config.yaml
norm: "batchnorm"
activation: "relu6"
optimizer: "adamw"
Rows from block 6, named by matrix and row number. Each number is 128 + 24 x the weight over its row's rms, rounded and kept within 0 to 255. All counts start at 0. After the name is the row's rms in percent of the matrix's.
# convs2: project pointwise conv (model.blocks.6.convs.2.weight, 80x320x1x1), inputs 214-319
convs2.23 102 [174 139 114 106 149 179 159  95 166 139 128 152 140  94 113  99  98 174 122 161  94 125 138 147 114 142 104 162 131 110 155 160 139 108  98 163 147  96 115  92 133 110  85 117 179 140 132 100 144 152 148 125 109 118 106 126 153 129 124 143 105 163 138 123 171 175 170 133 129 134 181 161 119 150 128 151 138 155 150 145 135 134 147 147 111 148 138 156 177 124  93 118 143 134 149 148 164 131 119 106 143 136 159 190 147  86]
convs2.24 098 [130 148 149 106 103 167 103 103 116 126 117 173 156 134 111 170 136 144 140 125 137 117 142  97 124 119 166 147 114 157 155  53 121 102 140 138 145 124 126 124 134 124 134 148 139 155 117  99 156 142 140  93 140 109 152 134 144 116 113 121 151 152 146 132 150 148 127 112 148 113 111 120 123  94 130 143 112  90 143  92 153 101 131 155 119 102 210 116 139 136 162 136 123 127 134  94 172 114 141 130 148 183 164 106 134 115]
convs2.25 101 [135 109 123 145 129 158 108 120 134 128 119 132  93 105 118 123 152 137 123 128 161 161 120 113 114 126 116 139 111  92 141 140  99 128 143 150 112 112  89 151  74 134 160 148 119  90 150 176 115 101 130 181 139 167 136  88 156 102 147  87 146 101 118 141 123 118 126 151 164 135  97 180 129 140 161 123 127 167 157 156 136 143  91 127 137 129  70 105 130 159 142 140 127 147 101 118 128 136 119  73 132 109 140 101 143 178]
convs2.26 098 [160 139 134  72 122 147 154  65 129 129 118 100 186 127 116  97 143  96  73 126 120 125 104 126  93 132 153 108 113 118 113  55 151 119 102 106 134  95 107 150 126 124 131 103 125 154  87 109 118 144 135 135  76 111 129 126 139 104 149 109 118 149 113 156 107 109 106 124  90 112 147 122 128  90 108 117 138 104 164  95 152 116 105 125 108 135 170 106 104  95 119 144 116 144 171  74 143 131  82 136 153 129  90 158  94 118]
convs2.27 101 [164  90 130 162 132 154  90 149 147 105 134  81 102 114 174 139  92 138 132 157 127 118 109 152 127 123 130  95  79  90 148 171 110 108 101 136 100 111 126 135 111 134 114 155 138  94 145 122 124 107 103 125 174 146 108 107 122 167  86 119 102  85 170  98 109 108  95 103 106 129 123  98  83 130 108 112  87  95 141 136  69 142 119 112 110  97  70 110 124 128 119 161 132 143 113  86 140 128 116 168 104 141 122 111 124 121]
convs2.28 100 [100 136 145  82 144 160 104 136 115 112 114 139 151  90 165 151 143 126 116 116 103 139 117  90 147 136 138 123 105 130 114  49 151 125 135 116 123 148 112 143 127 105 140 126 118 141  71 141 112 126 125 154 185 127 164 171 145  99 159 134 130 162 163  85 100 127  91  91 145 128 124 156 140  92 104 154 140  91 136  88 127 114 111 135 129 122 170  80  95 106 167 168 143 117 113 128 125 129  93 158 136 163 132 174 113 119]
convs2.29 098 [156 124 131 113 117 148 129  85 155 130 145 120 144 117 108 133 138 132 146  95 172 101  82  98 171  68 144 107 133 129 114  87 105 101 109 119 151 138 122 136 143 118 132 163 118 157 181 131 151 151 107 100 116  92 182 111 105 109  96 109 162 134 141 137 134 105 115 124 128 190 133 112 137  94 146 125 153  91 158 153 121 131 144 135 107 138 146 134 116  80 146 118 142 122 118 135 153 132 178 100 145 152 125 129 160 179]
convs2.30 099 [143 143 144 134  87 135 131 104 126 117  91 138 117  85 128 111 126 109 127 132 124 104 160 125 158 173 120 134  99 111 136 120 105 115  91 140 100 163 125 169 122 127 118 135  93 113 153  76 145 127 142 108 143 129 133 151 139 142  96 151  84 117 119 138 111 149 142 108 160 138 152  53 179 100 111 130 128 134  97  96 120 150 130 139 122 108  87 100  74 102 114 117  79 130 132 126 131 138 145 119 120 159 153 110 109 138]
convs2.31 100 [145 100 148  84 158 200 143  88 160 116 152  88 137 145 132  96 110 130 120 151 118 126 156 146 121 144 119 143 141  91 130 142 134 116 111 127 148 115 135 114  95 128  95 118 133  96 125 113 118 129 128 125 159 124 103 110 146 147 158 154 123 101 146 138 155 181 151 143 116 105 172  93 100 164 100 119 158 174 133  90 127  87 127 144 114 188 115 132 118 168  87 188 104 136 126 127 149 151 104 132 137  67 135 147 137  98]
convs2.32 102 [123 111 146 134 127 180  93 140 113 118 164 129  75 127 116 192 107 152 141 109  92 108 103 140 150  99 164  87  97 137 123 109 118 124 133  95 150 134 139 129 144 119 170 104 143 127  94 116 115  88  64 127 157 133  98 135 119 142 111 131 122  87 166 121 122 127 116  65 112 106 133 130 121 126 120 133 129  96 156 123 162 136 131  82  99 153 101 105 103 124 123 165 129 103 148 129  65 166 122 149 136 141  97 164 100 113]
convs2.33 098 [137 104 124 135 172 152 143 136 168 120 161 123 122 158  99 115 138 137 103 175 124 123 148 136 127 133 132 141 139 115 148 170  95 110 135 135 166 134 111 123 115 132 166 102 152 142 151 121  59 143  96 147 136 128 113 113 123 135 137 136 146  99 123 159 158 152 132 159 112 112 116 141 122 148 158 115 124 121 115 109 135 109 146 140 118 160  48 123 113 143 133 132 180 147  92 124 133 125  98 110 136  94 153 136 165 111]
convs2.34 100 [123 153 159  82 141 112 153  97 147 120 120  97 128 135 158 121 134 124 127 151 103 165 130 160 116 140 120 152 150 107 118 133 145 121  91 110 111 104 109 115 137 138  98 119 151 104 107 111 134 120 122 168 130 134 105 167 129 119 196 121 144  92 147 107 108 152 148 145 124 143 157 138 148 132 141 130 143 145 160 123 164 107 137 153 111 146 137 128 141 136 117 127 136  98 157 167 108 174 118 146  83 112 157 174 116 103]
convs2.35 102 [136 123 129 122 111  73 119 115 133 125 130 103 153 105  91 146 111 121 116 159 119 106  96 136 105 156 150 125 137  91 103 134  97  84 150 143 135 120 126  82 178 118 150 119 113 115 108  91 131 139 104 123 122 146 115 109 102 150 158 134 165 179 140 134 115  84 117 134  96 114 122 122 118 108 178 136 134 160 111 182 102 169 144  94 152  86 112 135 164 146 112 151 139 118 140 133 143 143 172 148 181  99  92  66  94 152]
convs2.36 103 [117 134 159 121 151 147 137 124 146 120 102 114 155 120 129 131 115 120 135 129 109 120 123 163 154 123 104 118 140 120 107 133 127 131 116 148 153 118 157 112 143 118 106 142 155 142 135 115 140 106 112 139 111 110 119 155  96 135 114 114 128 104 143 119 140  77 142 159  90 139 133  91 145 100 119 126 137  73 146 101 148 140 149 112 100  76 139 125 114 123 141 143 108  41 141 138 110 125 131 130 111 116 143 120 130 158]
convs2.37 103 [107 132 114 139 140 160 171 148  95 156 133 133  69 182 142 162 151 130 140 105 156 127 135 170 113 126 128 100 170 139 143 139 106 138 154 129 142 108 150 141  99 180 144 110 123 144 135 123 143 135 115 119 132 104 154  54 167 144 116 141  94 108 131  94 116 121 132 133 138  88 100 113 120 150 140 143 170 138 169 172  87 133 119 105 148 114 160 171 115 141 138 101 131 113  84 111  90  80 140 116 117 108  69 131 104 133]
convs2.38 099 [128 103 138 129 178 140  92 162 164 140 135 128 131 128 106 109 163 147 115 131 119 130 121 135 152 112  99 150 172 148 133 146 146 153 126 144 111 116 165 140 127 159 151 100 138 135 149 134  96 167 113 115 109 126  92 103 142 149 134 113 142 127 137 140 132 156 117 118 160 160 127 150 103 139  78  87 185 180 124 137 139 122 177 136 153 155  79 151 140 122 117  93 123 135 129 167 140 121 171 106 134 138 133 143 137  81]
convs2.39 100 [141  84 144  75 127 140 141 123 120 116 152  82 178 146 131 134  67 133 152 131 137 109 151  89 114 125 145 127 154  92 165  74 134  89 105 139 120 150 131  45 154  90 103 121 122 155 101 105 147 140 149 138 118 143  77 143 107 118 149 155 120 186 138 120 130 128 146 151 100  96 116 108 138 100 125 147 108 126 120 117 130 105 116 123 134 145 141 148 162 160 113 138 145  96 132 140 153 164 145 106 140  91 108 129 129 124]
convs2.40 100 [137 103 113  93 123 109 161 135 177 122 128 127 158 143 192 127  88  97  79 159  99 135 146 113 118  93 147 110 176  88 133  94 159 107 122 137 152 101  94 124 158  82 169 102 140 168 109 161 110 158 140 155 123  93 121 136 137 151 142 116 155 153 132 159 136  91 122 135  79 139 134 127 139  96 118 128 104 124 158 105 119 121 142 105 102  85 159 141 129 118 136 139 144 120 138 131  96 126 110 137 137 123 132 123 103 144]
convs2.41 099 [124 131 116 132 140 121 168  83 129 136 151 137 198 126 126 106 119  94  91 122 156 158 155 120 130 126 107 114 110  96 129 110 168 126 105 148 140 147 135  93 138 113 147 153 129 181 138  99 137 166 136 111  89  89 125 162 136 143 126 139 119 174 111 134 150 143 119 139 105 106 150  82 148 144 126 109 143 144 126  92 119 100 166 126 125 148 143 107 114 127 104 104 121 184 131 105 173 116 128 114 143 117 133 150 146 132]
convs2.42 104 [123 124 121 163 166 112 133 159 104 179  92 128 129  57 143  98 108 130 158 131 115 125 177 150 187 105  73 140  89 135 153 154 133 153 103 135 137 127 117  99 134 104 106 116 109  92 157 126  85 109 130 189  95 133 115 129 165 147 109 108 128  87  90 122 105 142 129 125 126 186 146 144 136 126 109 108 137  91 113 107 139 124 134 106 117 128 127 118 115 104 159 158 133  84 115 149  95 139 129 124 148 108 100 100 117 145]
convs2.43 104 [114 121 107  98 145 152 108 127 141 127 136 149 103 123 125 122 140 114 143 125 109 128 129 121 186 136 143 138 138 146 128 135 123 128 104  89 130 104 136 139 144 128 132 139 156 123 149 171 120 170 138 128 132 103 109 179 184 140 143 160 148 108 118 133 139 174 153 124 150 135 162 130 149 117 110 131 148 156 116 159 135 159 132 156 183 202 116 151  96 137 139 132  98 158 138 152 124 159 147 130 136 129 149 151 134 118]
convs2.44 105 [143 137 134  83 116 143 152 108 103 110 130 135 147  71 136 124 158 137 126 151  86 135 181 115 115 102 131 120 134 143 133  90 177 129 142 131 125 100 141  91 133 102 146 117 132 163  96 136 157 169 132 109 130  86 134 131 172 105 146 117 104 144 165 121 158 131 100 113 128 136 132 122 129 126 101 105 132 103 144  96 143  97 116 140 116 104 178 146 153  92 157  92 173 137 138 174 156 119 129 122 165 152 114 152 126  87]
convs2.45 101 [111  79 158 118 127 161 102 145 150  90 138 139 123 153 149 168 148 140 151 149 120 138 134 116  94 132 139 129 156 154 121 144  97 119 161 155 133 125 139 125  83 130 159 146 118 103 132 106 108 136  92 156 182 126 127 133 153 102 139 132 109 138 156 126 136 193  98 116 155 106 108 122 132 142 122 170 154 142 121 127 125 109 122 138 164 148 111 178 111 144 126 131 117 152 100 125 146  52 136 130 103 141 121 135 120 103]
convs2.46 098 [110 133 125 162  85  93  93 151 137 163 117 118  96  85 140 165 108 161 135 167 130 141 120 160 139 108 121 134 127 132 110 151 114 168 137  91 108 145 115 106 154 103 108 126 133 122 158 121  78 112 121 137 127 114 134 113  88  97  98 136 169 106 130 153 139 135 112 122 140 186 102 187 102 148 119 116 151  68 120 121 116 158 122 123 120  88 133 118 138 156 132  77 101 108 146 156 149 128 139 146  98 130 125 111 114 137]
convs2.47 099 [134 124 108 125 166 140 153 151 125 116 134 146 179 129 108 105  99 126  74 135 135 166  92  97 163  99 137 117  98 107  96 113 141 132 101 131  98 121 111 102 114  95 147  95  89 148 113  83 130  81  65 152 128 127 132 101 169 115 128 104 125 152 119 104 131 133 132 120 111 112 134 162 111 133 139 109 125 133 135  86 189  77 147 143 139  97 140 114 123 131 108  97 151 127 105 106 124 122 170 118 131  77 125 154 142 114]
convs2.48 099 [115 136 118 147 157 109 136 147 118  97  98 163 133 149 150 127 168  98 121 160 163 155  99 128 129 118 139 123 110  87 135  93 116 142 125 156 142  88 162 104 149 131 172 136 126  92 115 154 164 112 110 147 122 133 137 124 171 122 138 105 133 119 133 139 125 151 127 128 107 111 111 145 180 117 102  93 140 150 114 153  91 130 142 155 132  91 103 147 154  97 123 121 153 124 109 132 127 103 136 160 118 120 115 128 142 139]
convs2.49 101 [134 123 144 127 145 129 136  70  74 122 135  96 103 180 121 131 106 152 171 102 147 124 115 115 102 144 157 127 112 118 178 120  90 115  92 112 102 141 101 104 124 100 121  89 147 124 127 157 134 114 144 158 163 114  93 140 128 117 142 160 111 136 127 137  82 158 161  98 135 158 124 170 133 114 132 147 165 134 142 141 107 163 113 132 159 156 101 164 130 139 126 132 171 153  92 153 127 162 138 119 159  59  95 143 139 115]
convs2.50 103 [132 139 136 141 142  94 128 122  96 105 110  91 130  94 147 150 109  99 120 127  85 152 141 138 111 166 120 169 115 133 120 114 139 116  97 133 111 101 144 147 147 125 118 104 146 112 105 129 125 113 195 132 122 191  76 105 148 179 154 125 113 148 129 102 120 100 146 138 143  93 132 124 128  85 165 100 115 216 147 161  75 154 111 138 165 163 119 145 161  94 112 152 176 122 156 116 118 173 122 143 147  99 144 115  99 115]
convs2.51 101 [142 174 142 156 144 118 141 145 137 135 115 131  55 107  88 159 107 108 142 152 108 115 134 161  84 150 134 124 129 116 171 163  96 132 165 159 155 100 115 150 111 156 124 125 101  91 148 124 115 145 102 123 141 109 120 100 142 102 114 156 110  98 158 157 137 126 102 137 146 136 155 117 132 141 146 185 121 134 116 144 123 161 120 132 100  93  86 146 142 148  96 145 139 120 118 117 146 143 136 125 160  95  89  99  98 148]
convs2.52 102 [117 130 135 150 136 123 117 103 119  68 143 140 156 126  72 153 101 140 159 124 132 133 144 119 172 151 116 148 149 131 160  94 141  96 134 138 129 105 150 128 157 128 151 112  77 164 141 118 117 147 106 103 142  98 106 153 107 145 144 124  90 163 155 161 137 114 157 122 126 141 142  58 128 116 126 134 138 152 151 134 181 144 149 124 139 106 135 144  79 107 122 102  99 138 115 144 105 165 155 123 123 103  87 118 103 144]
convs2.53 104 [127 106 139 114 107 108 171 138 128 126 157 120 127 131 124  98 135 114 162 114 110 159 151  92 136 107 155 112 178 152 106 106 162 133 106 137 102 148 103 137 128 127 102 136 150  97 112 154 160 126 158  91 141 103 117 114 144 169 121 145 135 151 125 135 155 122 128 138 150 116  82 165 120 100 119 125 175 168 173 159 144 135 119 102 132 155 170 174 155 155  98  80 130 113 136 132  94 175 167  97 127 126 136 207 146 128]