Weights of a small image classifier.
Model: 24-pixel images, arch efficientnet, norm batchnorm, activation relu6, depths [3, 6, 3], widths [40, 80, 160].
Training: adamw at rate 0.003, 8400 steps, batches of 384, held-out accuracy 56%.
Data: trained on photos of plants and fungi (iNaturalist), 90422 training examples, 35.7 epochs.
Rows from block 3, named by matrix and row number. Rows with one number belong to one channel. Each number is 500 + 50 x the weight over its row's rms, rounded and kept within 0 to 999. All counts start at 0. Numbers have three digits each. After the name is the row's rms in percent of the matrix's.
# convs0: expand pointwise conv (model.blocks.3.convs.0.weight, 160x40x1x1), inputs 0-39
# convs1: depthwise 3x3 conv, stride 2 (model.blocks.3.convs.1.weight, 160x1x3x3), a 3x3 kernel
# convs2: project pointwise conv (model.blocks.3.convs.2.weight, 80x160x1x1, transposed), outputs 0-79
convs0.88 104:453570564534502486423471557393532519466507506503602444553549509646496524526452527494522518471552420487552487556537515480
convs1.88 087:566563485580542458551491464
convs2.88 088:520411422456553539463618501438461579476494503465521486541446516504458594559441435466510492472503497609454489453547536497457564499538603452569481531513409533420512488438504513527491455451468529501492437472532477356507402566456449462517502507
convs0.89 101:470478507458450461489593453564537401559468490447518455436406478449515419619509547531516452520480498541502546492467565563
convs1.89 122:492550554566593509545542486
convs2.89 094:529498494422456431458470576435425500467461475523456511455477488457501415551404471508527513599618498554477438504432513508441583536484474513494435475537403463430445474465608511480498452512541404512462485453505487546491549560560392479436523446
convs0.90 104:531439542433496491481400565453482510526575520397484522416519507400582471535543463560500482430498501467417480493437466541
convs1.90 082:427432492559558457472490554
convs2.90 089:414482583483405546513454433481528566416493511481560561544552583569541529575521548503638559488498401513552555524344460503519449511493496484584521449489498485498483486524522497490544498536459495447600533500519516561541564431514499565465494493
convs0.91 105:427555537536434491494474513529547459478364462544440462509490472520438529490467526498495415563439431476602486475580528431
convs1.91 103:466535521451547558499405551
convs2.91 075:471463493532453600507523421462482549571497485456541483546413392523595447465527497430484555418519452426491504595513545519534566474519417520529449544509487503487566539529481569548578580506472533561440567515540512598523492494485548562479611446
convs0.92 102:589494391508499553548508434556409515500485455542547517472461549512546440503527602436440472479457472540459541560412480549
convs1.92 101:463487449543538542428425449
convs2.92 110:484417411562470487503574554548568576417491444436615463493472490526425467584564456489536553543537470508493446491444490473445521453493532470512420473447474528535456501442465425475602421517540429485458491567562499428401564493507524499436454485
convs0.93 102:490505537458438508510497562552455400498515536441472513494467501494486550528384417499527388354496522478493464486532569481
convs1.93 103:577512483598533461559510478
convs2.93 085:540385494625487534513486467433554518561456439457494596478524425459459559412504503545456509495557481490493446484502589436528541392549603511463502488516542547536501538478505496492519488452535520481403533611495582521598522467450507532574547530
convs0.94 097:642371539480485490480448516480462446495508500443505561439489460592495480576528494530547574477519514450425496545565479513
convs1.94 087:508553540445573589481527526
convs2.94 107:451539518579548602475472468453607440545548495482517504520480584447524496523559476465528511476570422447493478500417502551616442451479465456514504559510454460453475499512491590538555605446522570475474526511517548497579500489414541553436558382
convs0.95 108:378455536432477494526485504477565456498489451530536461536491448488506605507480476490534525542499456519677542532510510580
convs1.95 078:534570559533577557528543492
convs2.95 103:430518457501467487478495392592464515464496513409579457590452517437587514456439535520506564528576539489480515548423451473484546449441600485572488505618397541518482503505492513506459560459580543589486543460548435456450562532478479498462536520
convs0.96 098:599483490510500506535531567586449432619542501506543442450524447540578494489550481424462532445455498504436541569419497510
convs1.96 126:536540553463416432463479455
convs2.96 084:430466457483537564468517490515569567376505521473565503477484532589498504558512493493513479538523462515456460507492481460490451485476458479626476488481505572500448460490424381467548402474595482431424546493548466450437572507439431460523377445
convs0.97 097:523445548511527506539400525451520562382476489463482560527646488474596537488552487483510464565465528439523480440539476496
convs1.97 118:464481546410455468429462467
convs2.97 106:445458540461534551541463486478535521527525545422557495474434448521483559465460507520465522445589505543441543523460458547489609503452549432441491425481509447473447418498588536581388494514549478417568467422541454538518532540456371529420536491
convs0.98 100:513477438505451432480459463545476468567524542410546494574458479489533424593457512496435464452466361514484455510464418499
convs1.98 093:475429504407503563481546541
convs2.98 080:562471467400599497543509433575484515495452407481488578546501510409589618541451466422483500483528411522475479446485464557577547475491505371504503456505456540447527519518505572458490533421488538568472523466486458483548462566409550542479516498
convs0.99 098:439457465528538433609468476589482473548536415468468514552380527444561449527492443489483432511562455506557513443541511511
convs1.99 114:524539522542569569528564560
convs2.99 118:486520475564407434528409469504450477504420616548546477394422539473475459542506503403498474469494550446461458503528488559525459526470509572504481453575465501580448406522522477506472509510411499461417550437453540507467600546569407484470449510
convs0.100 101:433495519468567483451475531502541455528456507475507472475371443516499500476476446501566492426487415439494516511674528504
convs1.100 087:479445462455415442467449463
convs2.100 142:587473443500557471458524478544511523534509462451422445524481548536534452566520402463568483530467502468529421523496505453515429414529482557515505486374428506360538506469445514497562569545401575525442449485432554535541506426486549493421472472
convs0.101 093:519582559514539459594493556531520508524482528567466521483600525482453481533527506404501497525555599581459500554500560609
convs1.101 098:534521476545587542481550578
convs2.101 094:492298475489441500486542546470454608425490497452482480473400465580470509473438482570468537508463573513562478480529516476490492520516520547515565535450534516467569492496444420511504480522562449434523378516510502467486544496489502613412459472
convs0.102 097:527521468491531491509448489508565454504483521565465528508464393489520454521500544434365390476457465554575535564560434549
convs1.102 075:445490552432477565453480568
convs2.102 085:557470472512496504437475495458444528455521468524581520515533477528503623516428506526495466550436485537588471481617524507523570433499604457533429369580509503472566560433526520487478468509452424511582422447522428434538415504489524564525522484
convs0.103 103:501490563510490496461516548567460444507451536496518557497496466626551490532471453523471443437511455464528460472681549468
convs1.103 079:508531518526581568524572559
convs2.103 111:489422501628487482429552551548526458553503523545527523524487487557440468454539472472489487526478489477506516415483573415539498449482481450549502455429558512465509429608454461415506554411457495481516546555383536490554474599495555469588448591
convs0.104 095:411476540556532469479579477500521498608505476481432438508586498543549454465528514554518557443542400535555471521600487445
convs1.104 087:450475468473476507550605560
convs2.104 093:495368589504531478469587523493555464464507559537478473555544496568560419570514462460519424636458454452523527615485482474519457481511515540482486468493478484499489547474520441471508557543524354591535533455435457510470429565522530533535450529
convs0.105 106:510509478433507526597486484525614547442514496464423434503497453318443461500498484468509533505527551497489501433513474540
convs1.105 089:478464470459413439463435464
convs2.105 140:475486601527484440476522432459529487472458499545509532480532465397534481474416456516545471493455544537422483616476480499547538540496515492417532528491452543555531520444425498543462531452589399523424605511579463467361490479463476538467436572
convs0.106 099:427495505459474466419464428458544492425488517380436486472495514486484562602443489555569439437460479450494491423557493467
convs1.106 076:435428424495514519536563540
convs2.106 103:545581473467572524534531567543503551407557551482524502561542408517507445589570479510532557503541495540479455496417438495452542478523535468492479427546503504430445494457455437464496433558510443579451524384451422533449503452482534429436382524
convs0.107 095:445403521529496446460371534483470518446523534530450493545484548437457551530418469574494489474476417410491455422485468458
convs1.107 110:532557538547587563524538532
convs2.107 118:500505534499472446458399549517529519512460607492547444464557502497464449555543473449495467490371533481376563502535549463502459550568506524505469482505480551545535433538441485469483476536542454539429490523482467358423562514447420533620444508
convs0.108 098:532522539507546544581527516479532538488530576514437529529582500526586586448545455518525450561496540413613558476523533579
convs1.108 111:504492541522584547551586532
convs2.108 105:485452534546418440472500443514530533490495471550514501586499579427452511564437451485553433435526550523480441540515494527499471483381491532511622504454436516502503483463359510441460593470513546518520451531423543402528498502418532452445465584
convs0.109 104:519493567444565520569417479460475599394538434508458551479559499469498531484587584507505508594503531508528456442473447535
convs1.109 097:491477530523408560469453572
convs2.109 089:546449527520421499529535539399500571567509508508524595487543486464394586505405497487444554426553506532442531420516489522501511570390596457511515482500612449530484483496533508518416443513434485458563496545611524498512461496513576536487516563
convs0.110 101:427542545437502507500506535564556437497392505544432499488466526484433559438465530536516398575458485502572529567568573521
convs1.110 079:479449546479431577454480561
convs2.110 109:531501473513491502497499455431516528597562467443543523498479388449539497436464501411372524534486458510574529561476590487500603501524527509520453569498530526522565563453460582498569530528554547553404461564551516533546438493439547580459578465
convs0.111 097:484534497536515481351487620547505487522506543477479523524522396547539475467561576489456436494557530428544544453565475482
convs1.111 084:561573537573565518529484466
convs2.111 105:488479446488582575400557523534510450543566413491474457478475586562462412393531440419571510521476534580556512493469541483497483515461446512520571568413579495510530446542504527412483479460481573510553492542436505491537428538518542439487463602
convs0.112 097:534445533522521468480597545572481526537427547535581565606449456511532440463478430497482548575526495480463458482463438591
convs1.112 096:453449488520541526424425442
convs2.112 091:537491431545522537444483529467555629420540511436519471560530494543465557571493510450484571498503464536455518465536531416417496428452579486441495435470494540449424450416434519450584528520467534508579436566559482477467504412409526476532422478
convs0.113 100:518542543444524578448510512468458470498529390495564450548482513451560573479470470556519542625516513586535569576530476540
convs1.113 089:495543507552583536529578552
convs2.113 088:490495474510493434577604429535444618511552523495523483438523429480608500517462441582534535536571572568538475605501457585534477588480584444518506501587398471528457489449518453492521545383470460509511493535532503450515526515490528540470530475
convs0.114 100:470468467493525580498473534480568512499478592442374543535465504503548513568427553583432424494454432531450558510505441482
convs1.114 079:522538528550579557537565546
convs2.114 122:510489457499588436408503464527401535428475564530444505476514417438516510532457466495580575538468481510459460482493598547516596491506610440424549470542467475445492483567480474466401482514461486507491503413458375471500426491455446441445460490
convs0.115 100:396481471504512506545441510427465517439526465424464518462547418540504538430532468490566409563547581457446514495419457552
convs1.115 105:549527481571582534520562544
convs2.115 105:616453539519470415471493519524499573555436471517452515544515530481419602513522523452503406444478436503493456458538459437415443472452491552583468422539502541523471620469430538519459456475419478459445481593448507456556481522575543485513431540
convs0.116 105:483416490553592503576460519526467566517459459502513503520521375442618447517487535447448477473490426505530436518583474482
convs1.116 090:530529518547565561504560582
convs2.116 100:459531537519490440536596534576478419458461479545539476461468573413498461560577432506588456544464618473487489543506461505479458592448529503471586492483469512485464471546444434424475504512481458528415492461447503470384533499491541407458407560
convs0.117 103:546489439498455519477544560532480545657472492530516512520438595553452419562504479438515518397498461511496489573529477551
convs1.117 098:506474396496430435518462514
convs2.117 087:504535480461585478435518447532473585596471427503447428535468504511613558570531567521582470469463462506566482589542522432458364536430532560547488530472529501439511593543451454446509459525438536513444512475514491531585472450522574518535480494
convs0.118 100:477493439553464530508441462458551544531458495484504528592473643466481393424539513439510504517543502565475565549487576451
convs1.118 087:509474476487441427452417445
convs2.118 121:489565554462474532483532468452487496561516550448491527494549557384580496463451484436534544587477505532464564480558489506606449497541530544387487661439504555557490503615511463472478453417565508543448524540467515467528457550476495520587497517
convs0.119 108:421554561521411520439478471510531484513484409568515482502475485482499571463483574524483481598439498443632487456440540456
convs1.119 090:519491489520396584549480471
convs2.119 085:487485571561518484500445474563471546619471516503521454573506494559550415524508504441417583366461538426447522550403472579540480536486475410546415445504420504552521453472475616472494538529501486456509508530484555498537515465489468527573576505
convs0.120 095:486474536461538466490542424508514565453475509455409451473560454361495520563490508485467618444512480493489576468452432556
convs1.120 138:525522483574580484544572543
convs2.120 094:467515499566454600468514513468487557538490508492582474565500470562496478440535458528514508503552471431542513484510553497470473589559523520554501538460618531584445334557570468435495434473539501543546539588470486552562507533489492447608417531
convs0.121 112:454508543500485522461452453456436480460471446502592546531425410653529507540454458530467483440558535400533512502521512490
convs1.121 093:509518521547574554553580543
convs2.121 110:474443455510556520446547461516431473481555517522561393415402483532529506534503518518493514463571479572537474460552584426493491497508482536548523624563475588418478481533550449551500447376493493421473522458514476492466554564492421394547495543
convs0.122 098:597452526557507510460402536436522485506475424469544515434549546571574511570490461539538506521542501422449400530536441539
convs1.122 104:512520452544568447562560449
convs2.122 093:514572466531538512452430441427519440536622550545482574449493516466508465597518536490531431524489487469572490443533552547564456485482530521582444525537509474504498578406508612574609560495398549535481456512505510466571469556495519557455545452
convs0.123 102:539498548466429484537445512415522568395573487466473500508590493452521502446512462548471500535465618488498446409429491554
convs1.123 116:497516528572546530420424465
convs2.123 098:477469577459459516524620527509521514471497565533599583519532433471471461580528529485484413532532473493473484433459503602472518595420606490594535456517537532512428492488531521466468469560524455570631473484557506518479492519582504526437464570
convs0.124 103:480488509478488493544452421428536587474508461495476545511532471460477537536647516494422470594477555496486455369458499497
convs1.124 086:509428548437524534454579472
convs2.124 085:535563576456480453548525551508522531567516485554532615523510448468378544412507527495422509424592509532474514450530423549459533575493483403488494411479583449534487517504460545461507421467488519416597518588503453530473452538530553532494492562
convs0.125 101:412574573451392406475423464485466491517458530574464483535499554453463567495479497511436497545396522519536531470450475454
convs1.125 104:510494555526577562502460414
convs2.125 085:421522524470514529571562535506528527555493486467480536658523427493547443464447460501456506545515564490520570539405427560475514563520491363556468508543503542474619482460495568500494509500548485576582463521527447528472523507506608495467554578
convs0.126 096:529536475568498517486526562479518528532500571492562532557492510483457480478538397630443599603523512613458502505477504487
convs1.126 088:443428446437443461469475471
convs2.126 133:507574508501467483527527440538454465526486617438479526431475547396561512516435533387539507576459491426449555473547452475558448426522498555433415556446528504535494518588520508506519482459533559520450614510456523469551501555569515544617519518
convs0.127 094:436541517547420506505439422465516579464629460475443506468603520499428525562516566489476467486500596480521475471442473486
convs1.127 064:520556527414521555551451452
convs2.127 085:470507593465488435533541614479519538534521519540571636508530437502425492468494500468421474468630490530512478454458456552445525604391555448583466408463564509546482511520517521498462481447469420484555527542557494522443504550547531521454474530
convs0.128 101:457497498487564471509439437530692441530556543429490519432436505469505543495470537489508407507485525470532479511530562457
convs1.128 093:473460477444409456490438450
convs2.128 114:478418501605460502482530508459551517502515462487607552503542560535492431476448460503553405516539376508554473501541553511574573552529520483523509568441467536516426423508485452494592570485529447542427503508541584507540448587409517505500401472
convs0.129 099:393424515478536476466417471389503495469496435470490486527549413482546587415470494529510447574443521440495497485504436449
convs1.129 128:483450455481415430480437471
convs2.129 113:418473436459458570455477574367479422540553512420496535480448471519466457480464475480464533569503548515518533401419556546543584488534505502540484478429529422480546394432601475523550526550565486477538474425580454509493454465508456561468527475